From a checkpoint of a small model that answers yes/no questions on an image's attributes.
Training: muon at rate 0.0099, 4700 steps, batches of 64.
Rows from expert 11 of block 3 of the fusion encoder, named by matrix and row number. Rows with one number belong to one neuron. Each number is 50 + 10 x the weight over its row's rms, rounded and kept within 0 to 99. All counts start at 0. After the name is the row's rms in percent of the matrix's.
# gate: expert gate (fusion_encoder.blocks.3.mlp.gate, 32x80x320), inputs 107-213
# up: expert up (fusion_encoder.blocks.3.mlp.up, 32x80x320), inputs 107-213
# down: expert down (fusion_encoder.blocks.3.mlp.down, 32x320x80, transposed), outputs 107-213
gate.15 100:41 45 52 51 44 56 60 49 50 59 58 50 52 34 33 66 55 37 53 41 41 42 49 55 32 60 50 56 53 40 37 50 52 64 42 47 45 24 30 78 33 61 51 52 46 48 58 53 61 55 56 46 58 49 54 47 60 56 53 39 50 53 56 36 51 48 58 26 44 59 57 68 50 65 43 83 49 47 57 47 39 52 57 50 46 52 46 45 56 61 55 59 48 60 32 56 53 46 53 64 54 20 58 56 56 65 77
up.15 100:40 20 44 47 43 68 48 42 48 48 52 60 48 59 52 49 39 36 38 51 54 40 57 79 67 48 65 59 39 42 56 47 53 51 55 46 58 40 45 05 40 56 43 62 52 36 57 41 55 51 36 45 62 52 51 46 46 35 80 68 43 69 35 48 49 46 42 54 31 36 37 55 66 32 44 80 36 55 57 49 47 63 51 39 37 54 51 59 41 55 57 48 51 60 43 49 51 41 67 66 35 59 61 47 54 50 51
down.15 101:52 53 39 40 53 65 39 61 50 59 55 16 46 45 66 45 49 51 80 47 54 42 53 46 53 56 62 48 61 20 46 32 54 50 46 48 45 40 58 74 36 46 38 32 64 48 57 51 55 49 35 45 49 56 40 44 35 34 42 37 55 40 44 57 40 58 46 70 39 56 51 46 57 63 24 41 45 33 63 43 62 55 48 50 50 42 24 50 55 57 55 49 48 63 55 46 62 54 50 53 65 49 49 44 58 59 40
gate.16 094:52 55 50 36 41 49 52 31 45 48 58 50 54 48 50 41 51 54 67 63 62 40 27 29 52 52 43 49 31 51 59 68 62 59 51 58 58 42 49 88 45 59 64 51 42 49 44 63 40 51 43 36 48 32 41 38 57 44 55 42 48 62 53 47 43 51 56 30 48 50 59 45 42 57 53 64 61 62 47 53 56 52 44 41 38 54 40 53 48 52 45 53 53 38 61 37 54 48 55 34 46 51 45 67 60 36 58
up.16 096:45 34 58 47 51 48 42 65 39 48 51 46 60 60 52 60 57 59 40 37 48 57 63 67 69 39 59 53 56 52 61 40 30 41 48 40 54 51 48 12 51 50 40 46 43 40 31 47 58 52 55 50 49 72 58 65 50 61 64 47 69 35 40 66 52 56 41 41 58 52 33 64 56 60 47 40 32 38 60 81 36 55 49 38 49 53 57 45 59 51 54 56 46 62 35 56 53 48 58 65 54 40 50 52 55 73 19
down.16 099:38 55 60 49 46 62 37 53 55 47 66 61 48 54 33 44 51 53 60 59 40 55 46 39 59 61 51 44 44 64 41 50 52 53 43 34 69 44 38 96 26 74 47 59 49 64 63 57 31 62 58 67 57 41 62 34 47 57 67 31 51 32 40 49 41 41 44 32 62 64 44 52 44 46 50 63 53 42 48 63 61 39 46 45 47 35 53 72 52 47 52 38 44 50 57 35 58 48 62 69 60 65 66 52 38 50 69
gate.17 093:42 44 34 57 36 61 42 51 59 28 56 35 47 48 43 52 55 61 49 62 42 54 44 44 57 46 53 60 53 65 60 41 67 62 47 42 46 50 43 38 41 50 55 58 40 67 47 55 55 41 48 45 60 33 48 38 30 74 69 57 40 45 61 47 64 58 55 51 50 46 25 49 55 42 68 52 23 54 58 33 50 50 49 38 44 50 46 41 53 59 40 38 58 53 67 77 44 20 42 46 45 42 54 64 41 50 60
up.17 089:53 41 60 72 63 38 60 55 59 50 72 51 50 48 31 54 46 44 21 54 42 59 36 49 61 49 43 57 52 40 42 47 63 55 44 51 67 63 44 38 46 52 42 52 49 50 37 48 53 60 50 32 54 48 57 46 57 60 38 56 39 67 52 42 44 33 42 27 44 45 55 43 46 56 47 39 54 47 57 56 64 47 47 36 50 50 44 50 69 64 49 43 45 52 62 40 59 47 52 47 57 74 48 44 35 37 50
down.17 090:63 71 46 46 57 52 64 50 40 38 50 44 37 51 57 59 45 34 68 48 66 56 57 44 29 29 59 53 55 68 38 53 60 65 50 43 53 53 53 38 72 71 67 41 45 47 38 60 44 55 47 67 43 55 72 46 47 52 43 45 52 44 54 49 48 52 52 45 43 52 62 38 51 37 35 43 57 58 51 52 68 55 60 61 52 51 53 56 50 37 53 49 50 43 51 66 44 51 57 48 41 38 52 61 65 47 40
gate.18 091:51 39 49 49 49 45 48 33 51 49 60 56 46 45 47 46 50 29 20 62 50 60 49 54 64 56 29 58 69 36 55 40 62 43 51 51 64 54 71 42 80 51 57 41 68 40 44 47 48 39 39 47 49 42 63 69 51 54 29 54 67 70 59 37 65 50 43 50 37 50 48 48 43 48 40 56 58 41 51 46 37 56 67 53 51 62 42 47 51 61 60 45 50 58 57 43 39 51 40 53 38 65 40 40 45 44 59
up.18 101:46 50 45 48 65 55 51 52 53 64 45 39 57 48 41 61 39 62 72 46 47 55 68 39 54 60 72 52 39 40 38 60 36 51 45 42 49 48 38 60 25 59 51 55 53 58 43 37 39 60 48 46 33 40 51 45 51 51 57 57 29 44 47 52 27 60 60 34 45 50 54 51 37 42 56 37 47 52 32 58 73 56 42 50 59 56 66 57 44 40 39 48 53 43 41 40 52 44 57 52 52 36 63 57 54 54 38
down.18 107:48 68 51 54 51 52 61 60 60 47 68 48 53 46 72 55 55 55 42 60 65 44 44 43 61 39 44 53 53 74 46 66 41 48 54 50 50 48 59 70 48 38 45 40 48 59 51 36 39 61 52 62 40 52 36 23 42 47 56 41 47 49 49 52 42 40 40 32 55 27 62 39 58 58 51 44 52 62 47 41 72 53 46 41 46 42 60 48 53 51 49 44 33 42 54 44 44 44 75 29 55 38 52 61 47 41 41
gate.19 097:44 46 39 67 39 42 50 48 52 57 51 24 44 62 55 33 39 54 54 39 59 62 52 50 52 48 37 43 44 36 39 76 45 46 43 50 34 55 46 57 50 52 49 55 57 48 34 54 33 50 46 59 46 57 39 71 47 31 40 58 35 33 59 54 42 48 47 39 52 33 46 53 66 40 56 67 57 50 42 46 66 40 45 50 37 49 60 56 52 54 50 56 44 52 35 60 37 55 40 56 49 44 59 62 55 55 59
up.19 106:53 54 53 48 45 48 42 44 42 53 58 17 53 70 36 48 41 58 23 55 54 65 51 68 52 48 30 48 51 29 59 66 49 49 39 43 36 34 56 58 44 41 29 60 72 50 46 44 46 37 48 81 42 44 56 47 37 33 43 50 51 42 57 45 46 51 45 35 25 46 53 53 52 42 61 63 55 42 47 46 47 45 46 46 34 54 29 56 55 48 46 43 45 41 40 53 41 50 50 51 45 47 57 68 40 56 65
down.19 105:49 37 70 55 49 44 57 67 52 41 43 31 68 56 45 49 42 47 39 42 34 42 64 54 49 57 54 59 45 52 57 44 52 61 51 48 60 79 50 48 63 71 43 52 67 55 42 50 52 32 70 40 40 33 70 48 53 50 53 53 45 44 55 40 34 51 39 52 36 27 54 54 42 51 45 64 59 50 49 59 63 51 59 38 46 45 49 41 45 50 51 59 59 48 40 49 45 57 43 55 30 36 45 32 53 54 52
gate.20 069:60 60 48 65 55 49 50 53 39 48 43 32 50 56 32 75 51 56 62 45 50 53 47 32 46 61 65 49 56 43 49 56 45 49 16 41 61 34 43 42 62 49 42 35 36 66 38 47 56 39 40 49 58 46 31 40 45 69 61 61 50 41 42 52 55 61 41 58 51 34 42 54 62 45 41 44 57 45 46 75 54 59 54 49 51 48 38 50 60 40 52 52 44 62 54 39 45 65 53 48 42 61 55 74 50 58 41
up.20 078:45 63 39 63 57 42 67 58 41 48 43 28 57 49 53 47 49 43 50 47 42 38 53 41 50 50 68 47 43 50 58 50 45 39 45 48 68 38 45 35 47 40 66 53 52 52 62 48 39 55 42 43 50 37 39 47 53 67 31 43 38 70 61 39 70 73 37 48 55 49 43 57 43 45 62 69 52 56 45 38 51 52 44 53 44 52 39 46 47 47 48 54 58 54 51 67 55 61 40 52 58 85 56 63 64 43 28
down.20 076:42 50 60 67 48 36 59 47 37 51 48 63 56 51 44 45 45 48 41 53 47 44 41 53 55 60 48 51 38 45 52 55 53 54 50 42 52 37 42 62 44 31 65 49 64 33 47 48 65 43 34 46 41 38 45 30 44 54 65 52 60 41 54 47 52 57 69 47 64 65 63 60 53 42 57 71 49 42 62 34 51 56 39 54 43 51 46 58 74 49 66 41 41 57 52 34 46 46 42 65 34 48 59 44 52 44 56
gate.21 095:60 60 52 56 53 36 61 52 42 41 54 50 57 41 52 60 45 54 60 40 51 32 40 52 35 46 51 39 49 43 44 59 40 46 37 59 43 60 42 33 56 67 50 50 54 59 39 51 57 44 56 46 50 54 42 54 49 43 63 41 55 52 45 64 49 65 45 38 45 60 44 59 41 53 54 36 57 62 57 46 57 36 47 56 56 54 40 44 46 55 67 50 57 48 48 50 53 56 53 52 22 53 41 58 58 46 43
up.21 093:45 57 47 57 36 60 59 50 54 49 68 39 52 42 60 59 49 45 63 46 48 39 54 66 58 40 74 59 59 56 44 42 71 44 61 42 56 58 57 53 49 51 42 47 54 51 50 48 62 53 51 83 57 46 56 48 31 58 39 53 55 55 59 57 34 57 65 47 48 47 63 48 43 48 39 50 47 59 48 53 38 70 49 56 56 41 51 51 51 48 58 35 38 36 65 57 39 55 39 55 53 59 59 51 47 57 67
down.21 088:36 52 53 53 42 61 46 49 58 52 12 33 47 39 60 61 36 45 44 47 48 54 51 48 45 50 52 62 43 47 46 43 46 54 27 50 60 50 54 57 58 45 39 54 45 54 46 57 63 50 65 67 48 76 61 44 45 43 41 49 61 38 50 47 54 48 36 45 41 48 56 33 59 37 53 60 52 56 41 43 37 49 39 56 48 43 51 45 58 49 57 37 44 69 53 54 52 48 45 54 41 69 40 34 52 55 74
gate.22 119:59 44 48 63 65 71 48 41 43 54 45 41 47 54 39 52 36 31 61 51 63 41 66 51 58 39 49 47 48 39 55 36 71 41 46 56 52 61 64 35 68 38 56 46 35 46 40 31 49 47 65 56 51 58 37 56 58 66 53 59 65 60 42 49 40 56 53 54 59 39 48 46 38 47 41 37 43 33 47 79 62 46 40 47 65 55 52 54 40 49 46 63 58 47 60 38 52 48 47 53 30 55 45 39 36 41 51
up.22 134:47 35 48 29 63 55 47 51 53 50 45 33 55 49 42 60 46 65 42 58 62 49 44 61 53 40 41 59 46 47 35 46 31 45 47 55 51 56 55 60 70 41 49 47 33 65 47 28 57 53 51 69 37 65 58 58 59 64 52 49 62 57 46 52 42 44 41 57 67 34 66 71 56 41 37 57 56 51 48 60 61 41 58 47 48 42 67 48 37 43 59 49 58 45 46 51 45 39 47 44 17 67 48 60 42 53 38
down.22 131:43 49 60 53 55 45 48 63 47 39 45 55 58 53 40 51 46 69 58 48 50 45 47 42 67 50 44 38 59 66 56 52 54 60 50 42 48 41 58 53 48 62 51 36 53 40 48 62 47 46 61 28 58 47 70 40 44 72 37 59 52 25 51 42 50 46 62 24 53 60 57 41 58 57 57 59 51 51 56 52 36 43 49 49 43 50 57 51 50 46 47 52 49 50 56 36 55 63 50 56 42 31 52 57 59 47 24
gate.23 089:55 51 36 47 38 51 47 63 53 55 48 43 48 41 34 37 41 58 83 50 50 36 43 49 45 47 42 59 44 70 69 39 30 47 55 61 38 34 61 34 47 60 62 50 58 63 61 59 52 62 42 55 46 30 55 26 34 40 30 36 50 43 47 45 55 59 50 51 71 71 68 47 58 48 56 35 55 51 59 40 58 50 53 45 54 30 39 55 40 48 36 47 49 65 49 43 73 40 39 40 62 77 48 54 53 52 62
up.23 093:33 41 71 43 48 61 64 57 33 44 53 44 54 56 43 56 51 47 31 53 64 49 53 52 51 42 67 37 66 28 42 50 43 57 45 48 56 55 49 62 39 57 41 56 29 54 44 72 47 59 48 44 59 34 54 51 51 55 74 54 38 57 34 48 44 57 38 66 55 54 49 61 50 40 51 58 48 60 46 47 45 52 40 57 27 59 66 56 44 52 52 53 54 37 60 47 64 55 41 64 47 28 55 47 44 54 53
down.23 090:51 44 48 46 51 49 47 48 53 43 54 38 59 50 67 36 46 57 47 56 41 44 57 63 30 51 37 60 52 52 54 53 18 50 65 36 44 51 54 74 47 43 62 41 23 47 52 53 48 47 45 78 55 36 48 33 58 53 59 49 52 66 59 53 39 55 56 37 38 48 53 65 48 60 32 75 50 45 52 65 75 41 49 38 36 38 51 41 58 55 39 54 52 39 45 48 63 43 53 39 52 43 35 52 51 58 58
gate.24 113:41 50 52 32 51 46 47 48 48 46 43 65 53 53 54 58 55 59 65 54 59 30 61 48 50 48 49 42 57 43 41 46 37 44 40 46 53 58 65 69 44 61 50 44 37 45 47 55 48 59 44 59 46 60 48 62 56 50 44 41 44 31 30 37 75 50 77 53 34 33 45 60 58 50 52 71 56 57 42 49 39 49 25 35 45 51 46 46 51 61 54 61 48 50 62 58 57 48 50 45 83 64 45 42 50 53 59
up.24 109:61 37 47 49 58 53 46 43 50 59 54 03 51 48 52 46 46 26 48 37 50 56 28 50 51 51 46 40 61 25 43 40 43 61 57 53 36 70 53 33 62 46 66 46 58 54 59 60 55 50 36 49 62 46 56 48 43 41 46 52 48 49 51 56 29 43 48 75 43 63 50 44 51 46 47 79 54 49 47 56 59 13 57 53 43 44 41 48 41 50 40 39 64 54 63 55 56 44 50 63 58 53 57 52 60 47 57
down.24 114:61 52 50 61 43 40 48 50 49 51 62 49 51 65 41 59 51 42 30 48 50 39 48 46 65 36 54 58 47 63 44 53 42 38 43 34 55 42 50 01 39 60 42 54 54 54 45 52 56 49 47 46 66 62 47 55 44 53 45 51 56 55 39 47 45 49 42 38 47 42 38 43 43 60 45 69 68 51 50 26 52 65 56 41 63 50 61 61 47 48 52 33 51 49 37 50 49 66 62 50 27 48 45 54 55 44 52
gate.25 113:57 51 42 56 41 57 59 43 49 67 52 35 35 40 40 42 54 50 61 44 53 50 33 52 40 47 56 49 51 63 35 43 68 50 30 51 50 38 35 21 39 66 62 51 51 57 57 65 49 57 68 74 60 46 37 62 61 40 44 55 61 57 47 37 56 44 60 53 39 39 45 48 56 47 44 49 62 46 56 37 47 50 52 51 43 47 51 56 45 54 54 37 49 55 56 49 48 56 57 51 66 32 48 30 56 58 56
up.25 105:60 51 66 59 54 55 50 57 61 58 63 60 55 48 63 53 41 50 48 48 56 56 79 51 67 48 40 48 45 67 62 52 51 51 57 36 55 63 43 41 39 44 41 65 60 55 33 39 42 63 48 47 48 30 63 38 43 50 41 38 44 59 61 71 39 44 55 49 65 58 60 55 37 68 55 45 44 37 57 74 46 55 50 50 68 47 35 69 56 44 45 53 63 61 47 55 46 52 45 49 30 65 42 70 52 44 38
down.25 105:51 52 49 51 49 72 68 40 49 40 65 75 44 61 59 50 49 51 46 51 44 60 32 43 55 38 28 58 52 87 45 61 64 55 54 49 49 52 54 32 49 28 42 69 66 47 47 43 49 56 73 48 54 43 61 59 47 34 43 45 60 52 49 41 61 56 47 55 42 39 42 54 51 53 43 32 53 50 64 44 40 41 72 58 67 54 64 51 46 48 58 41 37 50 42 54 66 65 47 42 54 44 53 53 46 51 72
gate.26 124:56 56 47 58 43 52 59 41 45 63 65 43 57 60 42 50 59 52 58 43 50 48 54 79 49 42 48 52 49 25 41 62 61 68 40 36 60 54 35 69 36 42 50 48 77 62 56 28 46 53 53 57 73 43 48 59 60 44 42 31 61 51 48 32 51 61 42 54 60 46 44 55 25 62 43 50 40 52 48 46 48 52 53 39 64 54 57 42 43 62 44 57 53 48 32 45 54 50 47 58 47 62 56 29 50 45 51
up.26 109:35 66 49 62 60 58 56 55 36 51 33 41 53 40 81 48 50 39 47 51 46 54 43 39 49 62 38 44 62 57 59 57 59 47 38 35 57 39 53 69 57 56 45 45 70 48 59 41 42 49 47 49 55 60 52 45 59 52 57 39 48 67 41 64 49 54 50 55 52 58 47 41 54 58 39 54 51 47 42 56 36 43 50 35 48 49 28 51 36 45 60 60 47 42 57 62 46 48 36 56 40 55 47 62 58 58 53
down.26 110:49 31 63 47 50 72 50 51 60 48 55 73 40 21 59 46 53 54 75 51 41 64 41 66 42 67 49 47 44 51 50 48 35 44 44 42 42 73 45 33 43 70 56 33 60 36 59 35 40 32 57 59 46 55 50 61 48 45 36 55 58 51 56 41 54 41 37 48 64 50 44 58 54 42 57 71 57 53 50 51 62 87 25 58 58 49 51 51 49 47 50 26 55 34 51 62 56 56 44 49 30 61 58 31 53 69 53
gate.27 112:57 33 72 63 50 33 53 51 34 36 50 61 49 54 59 44 50 68 23 54 54 54 28 41 10 48 38 60 56 57 60 42 34 44 54 49 40 43 44 69 25 36 53 50 60 46 49 59 48 56 37 43 42 64 59 38 62 64 36 58 58 32 53 42 70 41 49 51 53 63 63 62 65 43 45 44 55 47 60 52 48 59 50 58 57 55 39 55 40 52 35 36 51 49 51 41 61 47 58 56 30 33 38 68 41 45 67
up.27 106:52 61 39 54 41 42 47 40 49 38 50 51 49 72 37 43 45 60 51 58 40 52 40 52 45 50 39 47 46 46 51 66 61 47 39 61 44 81 43 46 27 52 43 62 59 41 50 42 39 57 51 50 58 60 59 60 50 37 37 40 45 59 52 44 44 51 41 62 44 53 59 46 55 47 44 59 57 57 33 31 48 68 41 52 38 65 52 48 56 60 48 44 44 29 32 45 39 44 43 43 63 57 49 52 29 31 63
down.27 106:58 42 63 66 38 56 56 67 52 56 53 99 41 45 58 44 43 39 59 48 31 54 41 34 37 45 38 40 45 45 36 35 57 38 60 49 51 32 50 50 59 33 49 59 38 59 35 36 54 61 59 86 48 62 54 59 69 49 47 50 50 69 33 59 39 40 48 47 43 53 51 59 56 48 58 40 51 44 49 44 61 57 50 43 56 46 48 34 43 49 55 52 44 53 47 46 47 51 48 58 39 42 57 34 46 51 29
gate.28 076:54 48 53 52 65 50 49 33 42 49 54 66 40 48 65 58 56 42 46 58 47 44 55 28 62 52 62 44 58 67 67 45 67 39 59 48 46 66 46 56 42 54 42 55 63 59 53 45 41 34 67 47 45 61 50 65 66 58 51 56 51 51 55 49 43 57 45 49 48 68 55 48 38 62 38 58 56 55 43 21 60 65 43 67 35 43 59 48 62 66 50 44 63 46 58 64 47 46 36 30 74 37 60 48 53 50 47
up.28 074:46 57 28 61 53 52 44 49 47 29 59 35 67 38 52 51 49 48 42 40 43 62 33 64 37 46 52 43 50 52 34 38 49 48 42 47 43 44 53 47 41 47 39 67 46 51 60 51 65 42 41 44 70 39 49 36 51 57 38 42 45 50 42 65 44 63 52 39 42 41 47 40 54 56 71 46 55 50 39 59 66 22 48 50 49 66 31 55 59 57 59 45 42 36 60 50 30 55 50 47 39 60 42 35 36 59 49
down.28 073:50 48 54 64 59 59 42 54 55 54 44 29 43 38 38 54 57 60 38 44 61 74 70 46 64 59 41 45 51 65 53 53 29 52 67 42 52 14 52 48 36 60 54 63 39 54 55 50 37 47 44 33 67 58 65 58 49 36 36 59 48 54 52 61 32 62 50 64 31 53 58 47 66 61 57 39 51 49 31 50 40 59 49 58 46 45 32 69 57 53 29 32 55 36 61 49 41 61 38 62 40 44 53 47 45 57 70
gate.29 091:58 52 57 40 47 29 59 51 42 48 57 42 51 38 67 43 51 45 54 54 50 55 54 53 57 55 54 64 55 16 57 50 54 62 42 50 68 44 40 58 46 67 49 57 38 48 50 39 55 43 42 60 41 35 57 33 50 53 53 56 35 45 53 49 48 44 49 39 53 45 63 51 65 36 33 58 55 34 54 50 56 27 55 53 65 59 46 48 58 48 58 53 55 32 50 45 57 51 49 53 38 46 52 48 45 51 52
up.29 094:64 34 28 60 37 32 64 48 57 47 51 30 64 47 39 61 52 69 54 60 40 40 47 51 62 58 49 57 42 74 49 51 47 45 51 48 43 56 51 40 55 53 37 40 64 63 54 54 65 48 48 67 52 38 48 42 56 47 47 54 50 58 49 52 30 53 60 36 53 45 63 35 63 49 54 37 59 35 58 67 65 59 44 40 59 45 53 41 50 53 56 58 51 51 41 41 39 47 57 64 30 54 51 62 57 44 55
down.29 096:38 44 62 57 47 53 56 43 60 54 46 75 55 39 45 60 39 48 64 53 51 56 50 54 46 57 45 70 47 65 48 48 59 52 48 60 50 38 37 32 37 67 65 33 49 61 50 61 58 43 42 29 40 25 48 47 49 35 40 61 52 73 49 49 26 55 58 69 51 42 51 50 48 45 51 52 49 39 51 71 25 56 75 51 46 61 54 55 42 53 59 31 49 60 55 55 53 51 63 26 52 66 52 42 51 55 45
gate.30 125:48 57 44 53 59 60 53 53 47 48 54 71 54 62 44 66 54 50 41 42 50 59 27 49 51 57 58 49 67 31 51 64 24 50 53 40 42 55 51 56 26 36 47 47 31 56 56 32 62 47 45 54 33 48 43 65 35 72 45 33 54 58 45 52 49 45 32 74 45 50 51 54 56 56 34 53 59 43 41 34 50 36 26 56 62 46 50 46 54 60 65 48 45 35 19 42 47 43 57 47 45 44 41 29 59 50 54
up.30 112:35 57 60 47 47 47 53 47 46 57 40 53 65 60 51 51 46 60 40 47 36 41 42 68 53 70 43 52 40 16 50 63 17 55 58 39 45 44 50 56 44 46 40 47 68 58 38 42 35 48 47 58 39 66 50 40 41 44 53 38 29 45 46 65 44 48 44 34 62 46 47 54 70 51 53 40 55 48 36 62 66 60 51 59 49 47 50 44 54 45 57 34 50 52 40 34 55 42 55 59 58 47 50 63 42 52 35
down.30 119:51 36 51 51 62 58 50 50 52 51 52 94 56 43 26 59 51 50 27 50 57 35 42 44 61 54 39 54 54 50 64 62 50 58 55 46 35 67 62 34 55 42 61 48 57 39 40 55 51 49 27 70 57 55 58 56 48 42 38 44 46 33 57 45 53 48 46 55 45 48 37 49 55 70 45 72 52 58 42 58 84 43 59 56 46 45 53 64 37 47 49 53 50 63 54 56 49 47 42 39 75 59 52 49 45 54 41
gate.31 089:37 47 37 48 47 49 53 76 51 49 48 56 49 45 52 47 54 43 55 37 49 57 50 37 52 51 61 32 48 78 40 38 67 53 41 40 62 35 38 48 75 44 44 59 40 52 43 47 53 53 53 53 44 26 53 66 58 51 59 42 66 50 45 42 56 69 40 43 53 57 36 28 33 60 47 70 40 66 45 53 33 40 56 29 41 42 35 64 66 68 59 43 66 57 45 52 60 73 39 56 45 41 49 41 58 44 45
up.31 084:49 49 52 52 38 67 46 55 57 47 62 72 50 51 49 53 57 36 41 59 52 63 63 52 34 52 68 44 48 49 44 67 65 58 45 41 49 63 60 37 24 55 44 43 26 60 48 48 57 54 62 46 42 58 44 44 50 71 59 69 42 39 39 53 44 54 34 50 55 59 47 42 32 41 46 49 53 37 48 68 38 50 58 57 58 61 54 52 49 53 54 46 60 42 43 47 43 31 53 49 59 55 46 43 48 44 50
down.31 089:52 53 64 53 62 47 49 44 53 52 49 24 53 53 54 43 56 44 43 41 39 59 45 31 56 36 40 54 53 53 63 35 75 41 52 47 43 39 47 36 55 50 57 56 70 50 54 45 51 47 30 53 45 50 42 45 37 35 30 48 47 33 46 45 53 64 55 67 36 58 71 67 57 58 45 46 53 52 41 54 59 43 55 52 56 63 55 48 49 43 43 73 54 55 46 38 35 58 54 61 45 56 66 48 55 49 62
gate.32 110:38 49 35 54 58 53 60 57 52 56 28 23 66 58 57 36 52 39 68 54 42 41 48 64 47 48 41 48 49 53 51 74 69 47 52 42 38 45 45 79 59 58 49 49 51 58 52 59 56 42 61 52 67 38 45 57 60 42 53 55 53 50 58 46 45 50 48 49 53 58 37 40 49 51 48 39 41 48 56 35 48 48 59 45 45 50 43 40 53 50 48 49 50 56 54 34 60 59 53 46 41 64 45 40 53 51 43
up.32 103:41 54 50 63 64 43 49 50 56 57 48 46 59 51 64 29 42 35 56 37 54 37 36 75 61 57 41 36 51 58 44 67 67 42 51 44 52 53 47 29 60 63 63 47 47 47 54 67 53 56 52 49 61 56 53 37 48 43 55 45 54 58 47 48 39 43 63 46 48 56 31 40 50 49 52 28 46 58 50 33 60 40 63 44 24 46 34 41 50 55 53 49 56 55 54 42 63 42 49 55 45 68 40 43 48 52 45
down.32 116:62 50 48 49 55 65 49 67 53 54 55 32 57 68 35 49 66 50 26 59 38 52 60 49 50 39 44 45 37 82 57 45 30 52 58 55 40 56 41 44 63 43 58 59 30 48 50 49 46 59 41 41 53 56 55 55 41 43 60 43 42 50 52 52 55 48 43 73 47 49 36 40 52 63 37 49 50 32 49 48 49 50 55 64 54 56 53 36 44 54 55 34 53 59 35 69 44 44 58 48 58 42 29 42 47 44 45
gate.33 135:57 56 42 35 55 48 51 52 54 39 38 19 38 61 54 47 47 44 51 47 57 34 58 36 41 46 59 36 49 40 62 72 52 40 44 70 56 59 52 22 65 30 49 44 38 54 60 54 47 52 51 32 64 58 44 51 48 48 52 56 62 56 44 45 34 64 52 35 43 41 43 48 62 52 39 64 55 60 51 24 57 54 52 44 57 45 37 46 50 48 36 49 54 50 32 47 59 50 67 48 46 54 49 58 58 52 72
up.33 116:42 45 46 49 49 44 50 40 55 57 58 51 62 41 39 46 35 42 58 55 40 66 43 48 52 63 33 70 40 50 42 27 57 55 55 46 44 35 47 92 41 53 56 55 25 50 50 39 61 48 50 56 60 37 60 46 54 48 54 54 41 50 66 48 59 47 48 60 59 58 40 58 35 59 37 41 41 47 41 74 55 72 60 57 47 49 53 50 39 50 59 61 54 46 57 59 50 51 28 51 55 36 59 44 45 45 31
down.33 108:40 39 38 42 50 60 55 54 41 50 48 54 52 61 48 54 47 47 67 48 47 54 43 51 63 33 64 52 49 41 46 38 42 61 50 63 50 36 42 58 51 43 51 61 49 51 53 42 57 65 57 32 65 50 54 48 48 51 63 55 54 55 59 65 61 52 52 61 55 56 55 48 46 43 30 37 47 51 49 45 38 45 71 51 40 44 58 43 54 51 50 49 52 67 46 45 68 39 43 63 62 32 33 27 33 49 81
gate.34 103:32 53 55 43 52 41 57 45 54 55 53 42 52 40 44 41 49 51 31 54 56 52 53 58 61 45 64 60 67 52 56 59 67 34 47 56 57 55 57 66 59 46 37 34 51 53 23 35 46 60 60 40 59 66 42 56 55 41 59 38 48 30 34 54 49 46 51 33 68 50 55 57 39 54 46 54 33 49 52 61 59 39 48 54 50 51 47 52 39 54 48 45 61 60 64 38 40 54 56 57 47 34 42 54 55 41 79
up.34 111:51 45 72 65 60 51 49 49 52 62 52 40 61 46 51 59 56 62 38 58 49 62 42 48 40 47 39 45 59 38 59 55 49 50 64 54 42 23 38 57 40 69 65 55 36 41 65 68 64 53 62 54 46 29 59 64 52 42 28 67 50 56 79 44 61 34 40 51 56 59 50 71 23 48 51 39 46 52 45 63 64 42 40 45 49 49 52 71 57 52 49 62 52 51 69 63 57 46 44 49 61 46 40 51 64 56 49
down.34 103:59 41 48 49 50 48 51 55 39 45 51 69 59 53 45 64 56 41 49 34 46 48 44 32 58 54 43 51 56 39 43 44 67 45 43 44 60 53 41 98 49 54 49 52 49 46 44 54 52 50 56 38 47 53 50 51 54 59 65 47 49 62 56 55 54 55 50 19 49 44 35 35 36 41 61 42 32 56 73 48 50 49 41 47 55 49 41 34 41 67 33 46 49 56 54 63 57 62 34 53 46 56 42 51 42 46 51
gate.35 097:40 30 59 45 54 34 50 47 62 50 30 26 56 52 43 44 50 64 49 39 50 58 45 41 58 46 68 32 57 44 55 53 66 63 53 53 53 54 55 28 46 47 43 37 49 56 42 55 43 51 50 38 45 51 49 53 65 57 46 49 52 66 51 59 46 64 45 44 35 52 57 51 51 53 72 62 46 48 40 50 55 46 37 22 48 50 63 46 50 48 40 38 65 32 43 40 61 46 47 58 59 75 61 61 35 58 87
up.35 100:59 42 35 56 42 25 49 36 60 51 34 19 51 44 31 42 49 66 59 58 53 41 50 35 36 49 42 44 60 47 48 47 58 68 61 52 55 51 49 61 58 37 39 43 50 55 61 51 50 50 50 49 39 53 62 58 51 56 56 35 48 58 52 57 56 45 48 49 39 63 67 44 46 56 59 55 42 40 39 44 75 49 56 43 36 57 59 46 69 46 53 54 47 38 66 57 37 33 47 40 43 60 42 63 63 53 68
down.35 098:59 57 70 32 50 70 53 43 47 45 40 19 53 64 50 46 53 49 42 56 57 53 42 72 34 56 45 44 45 48 59 61 59 53 38 58 32 54 41 31 52 64 43 57 44 58 76 40 46 59 55 52 47 58 48 48 58 51 68 47 49 73 35 53 53 47 50 45 51 35 51 36 35 61 31 59 68 60 58 31 51 51 51 50 63 53 53 43 46 43 62 49 47 34 47 52 68 51 56 56 38 19 44 59 46 49 62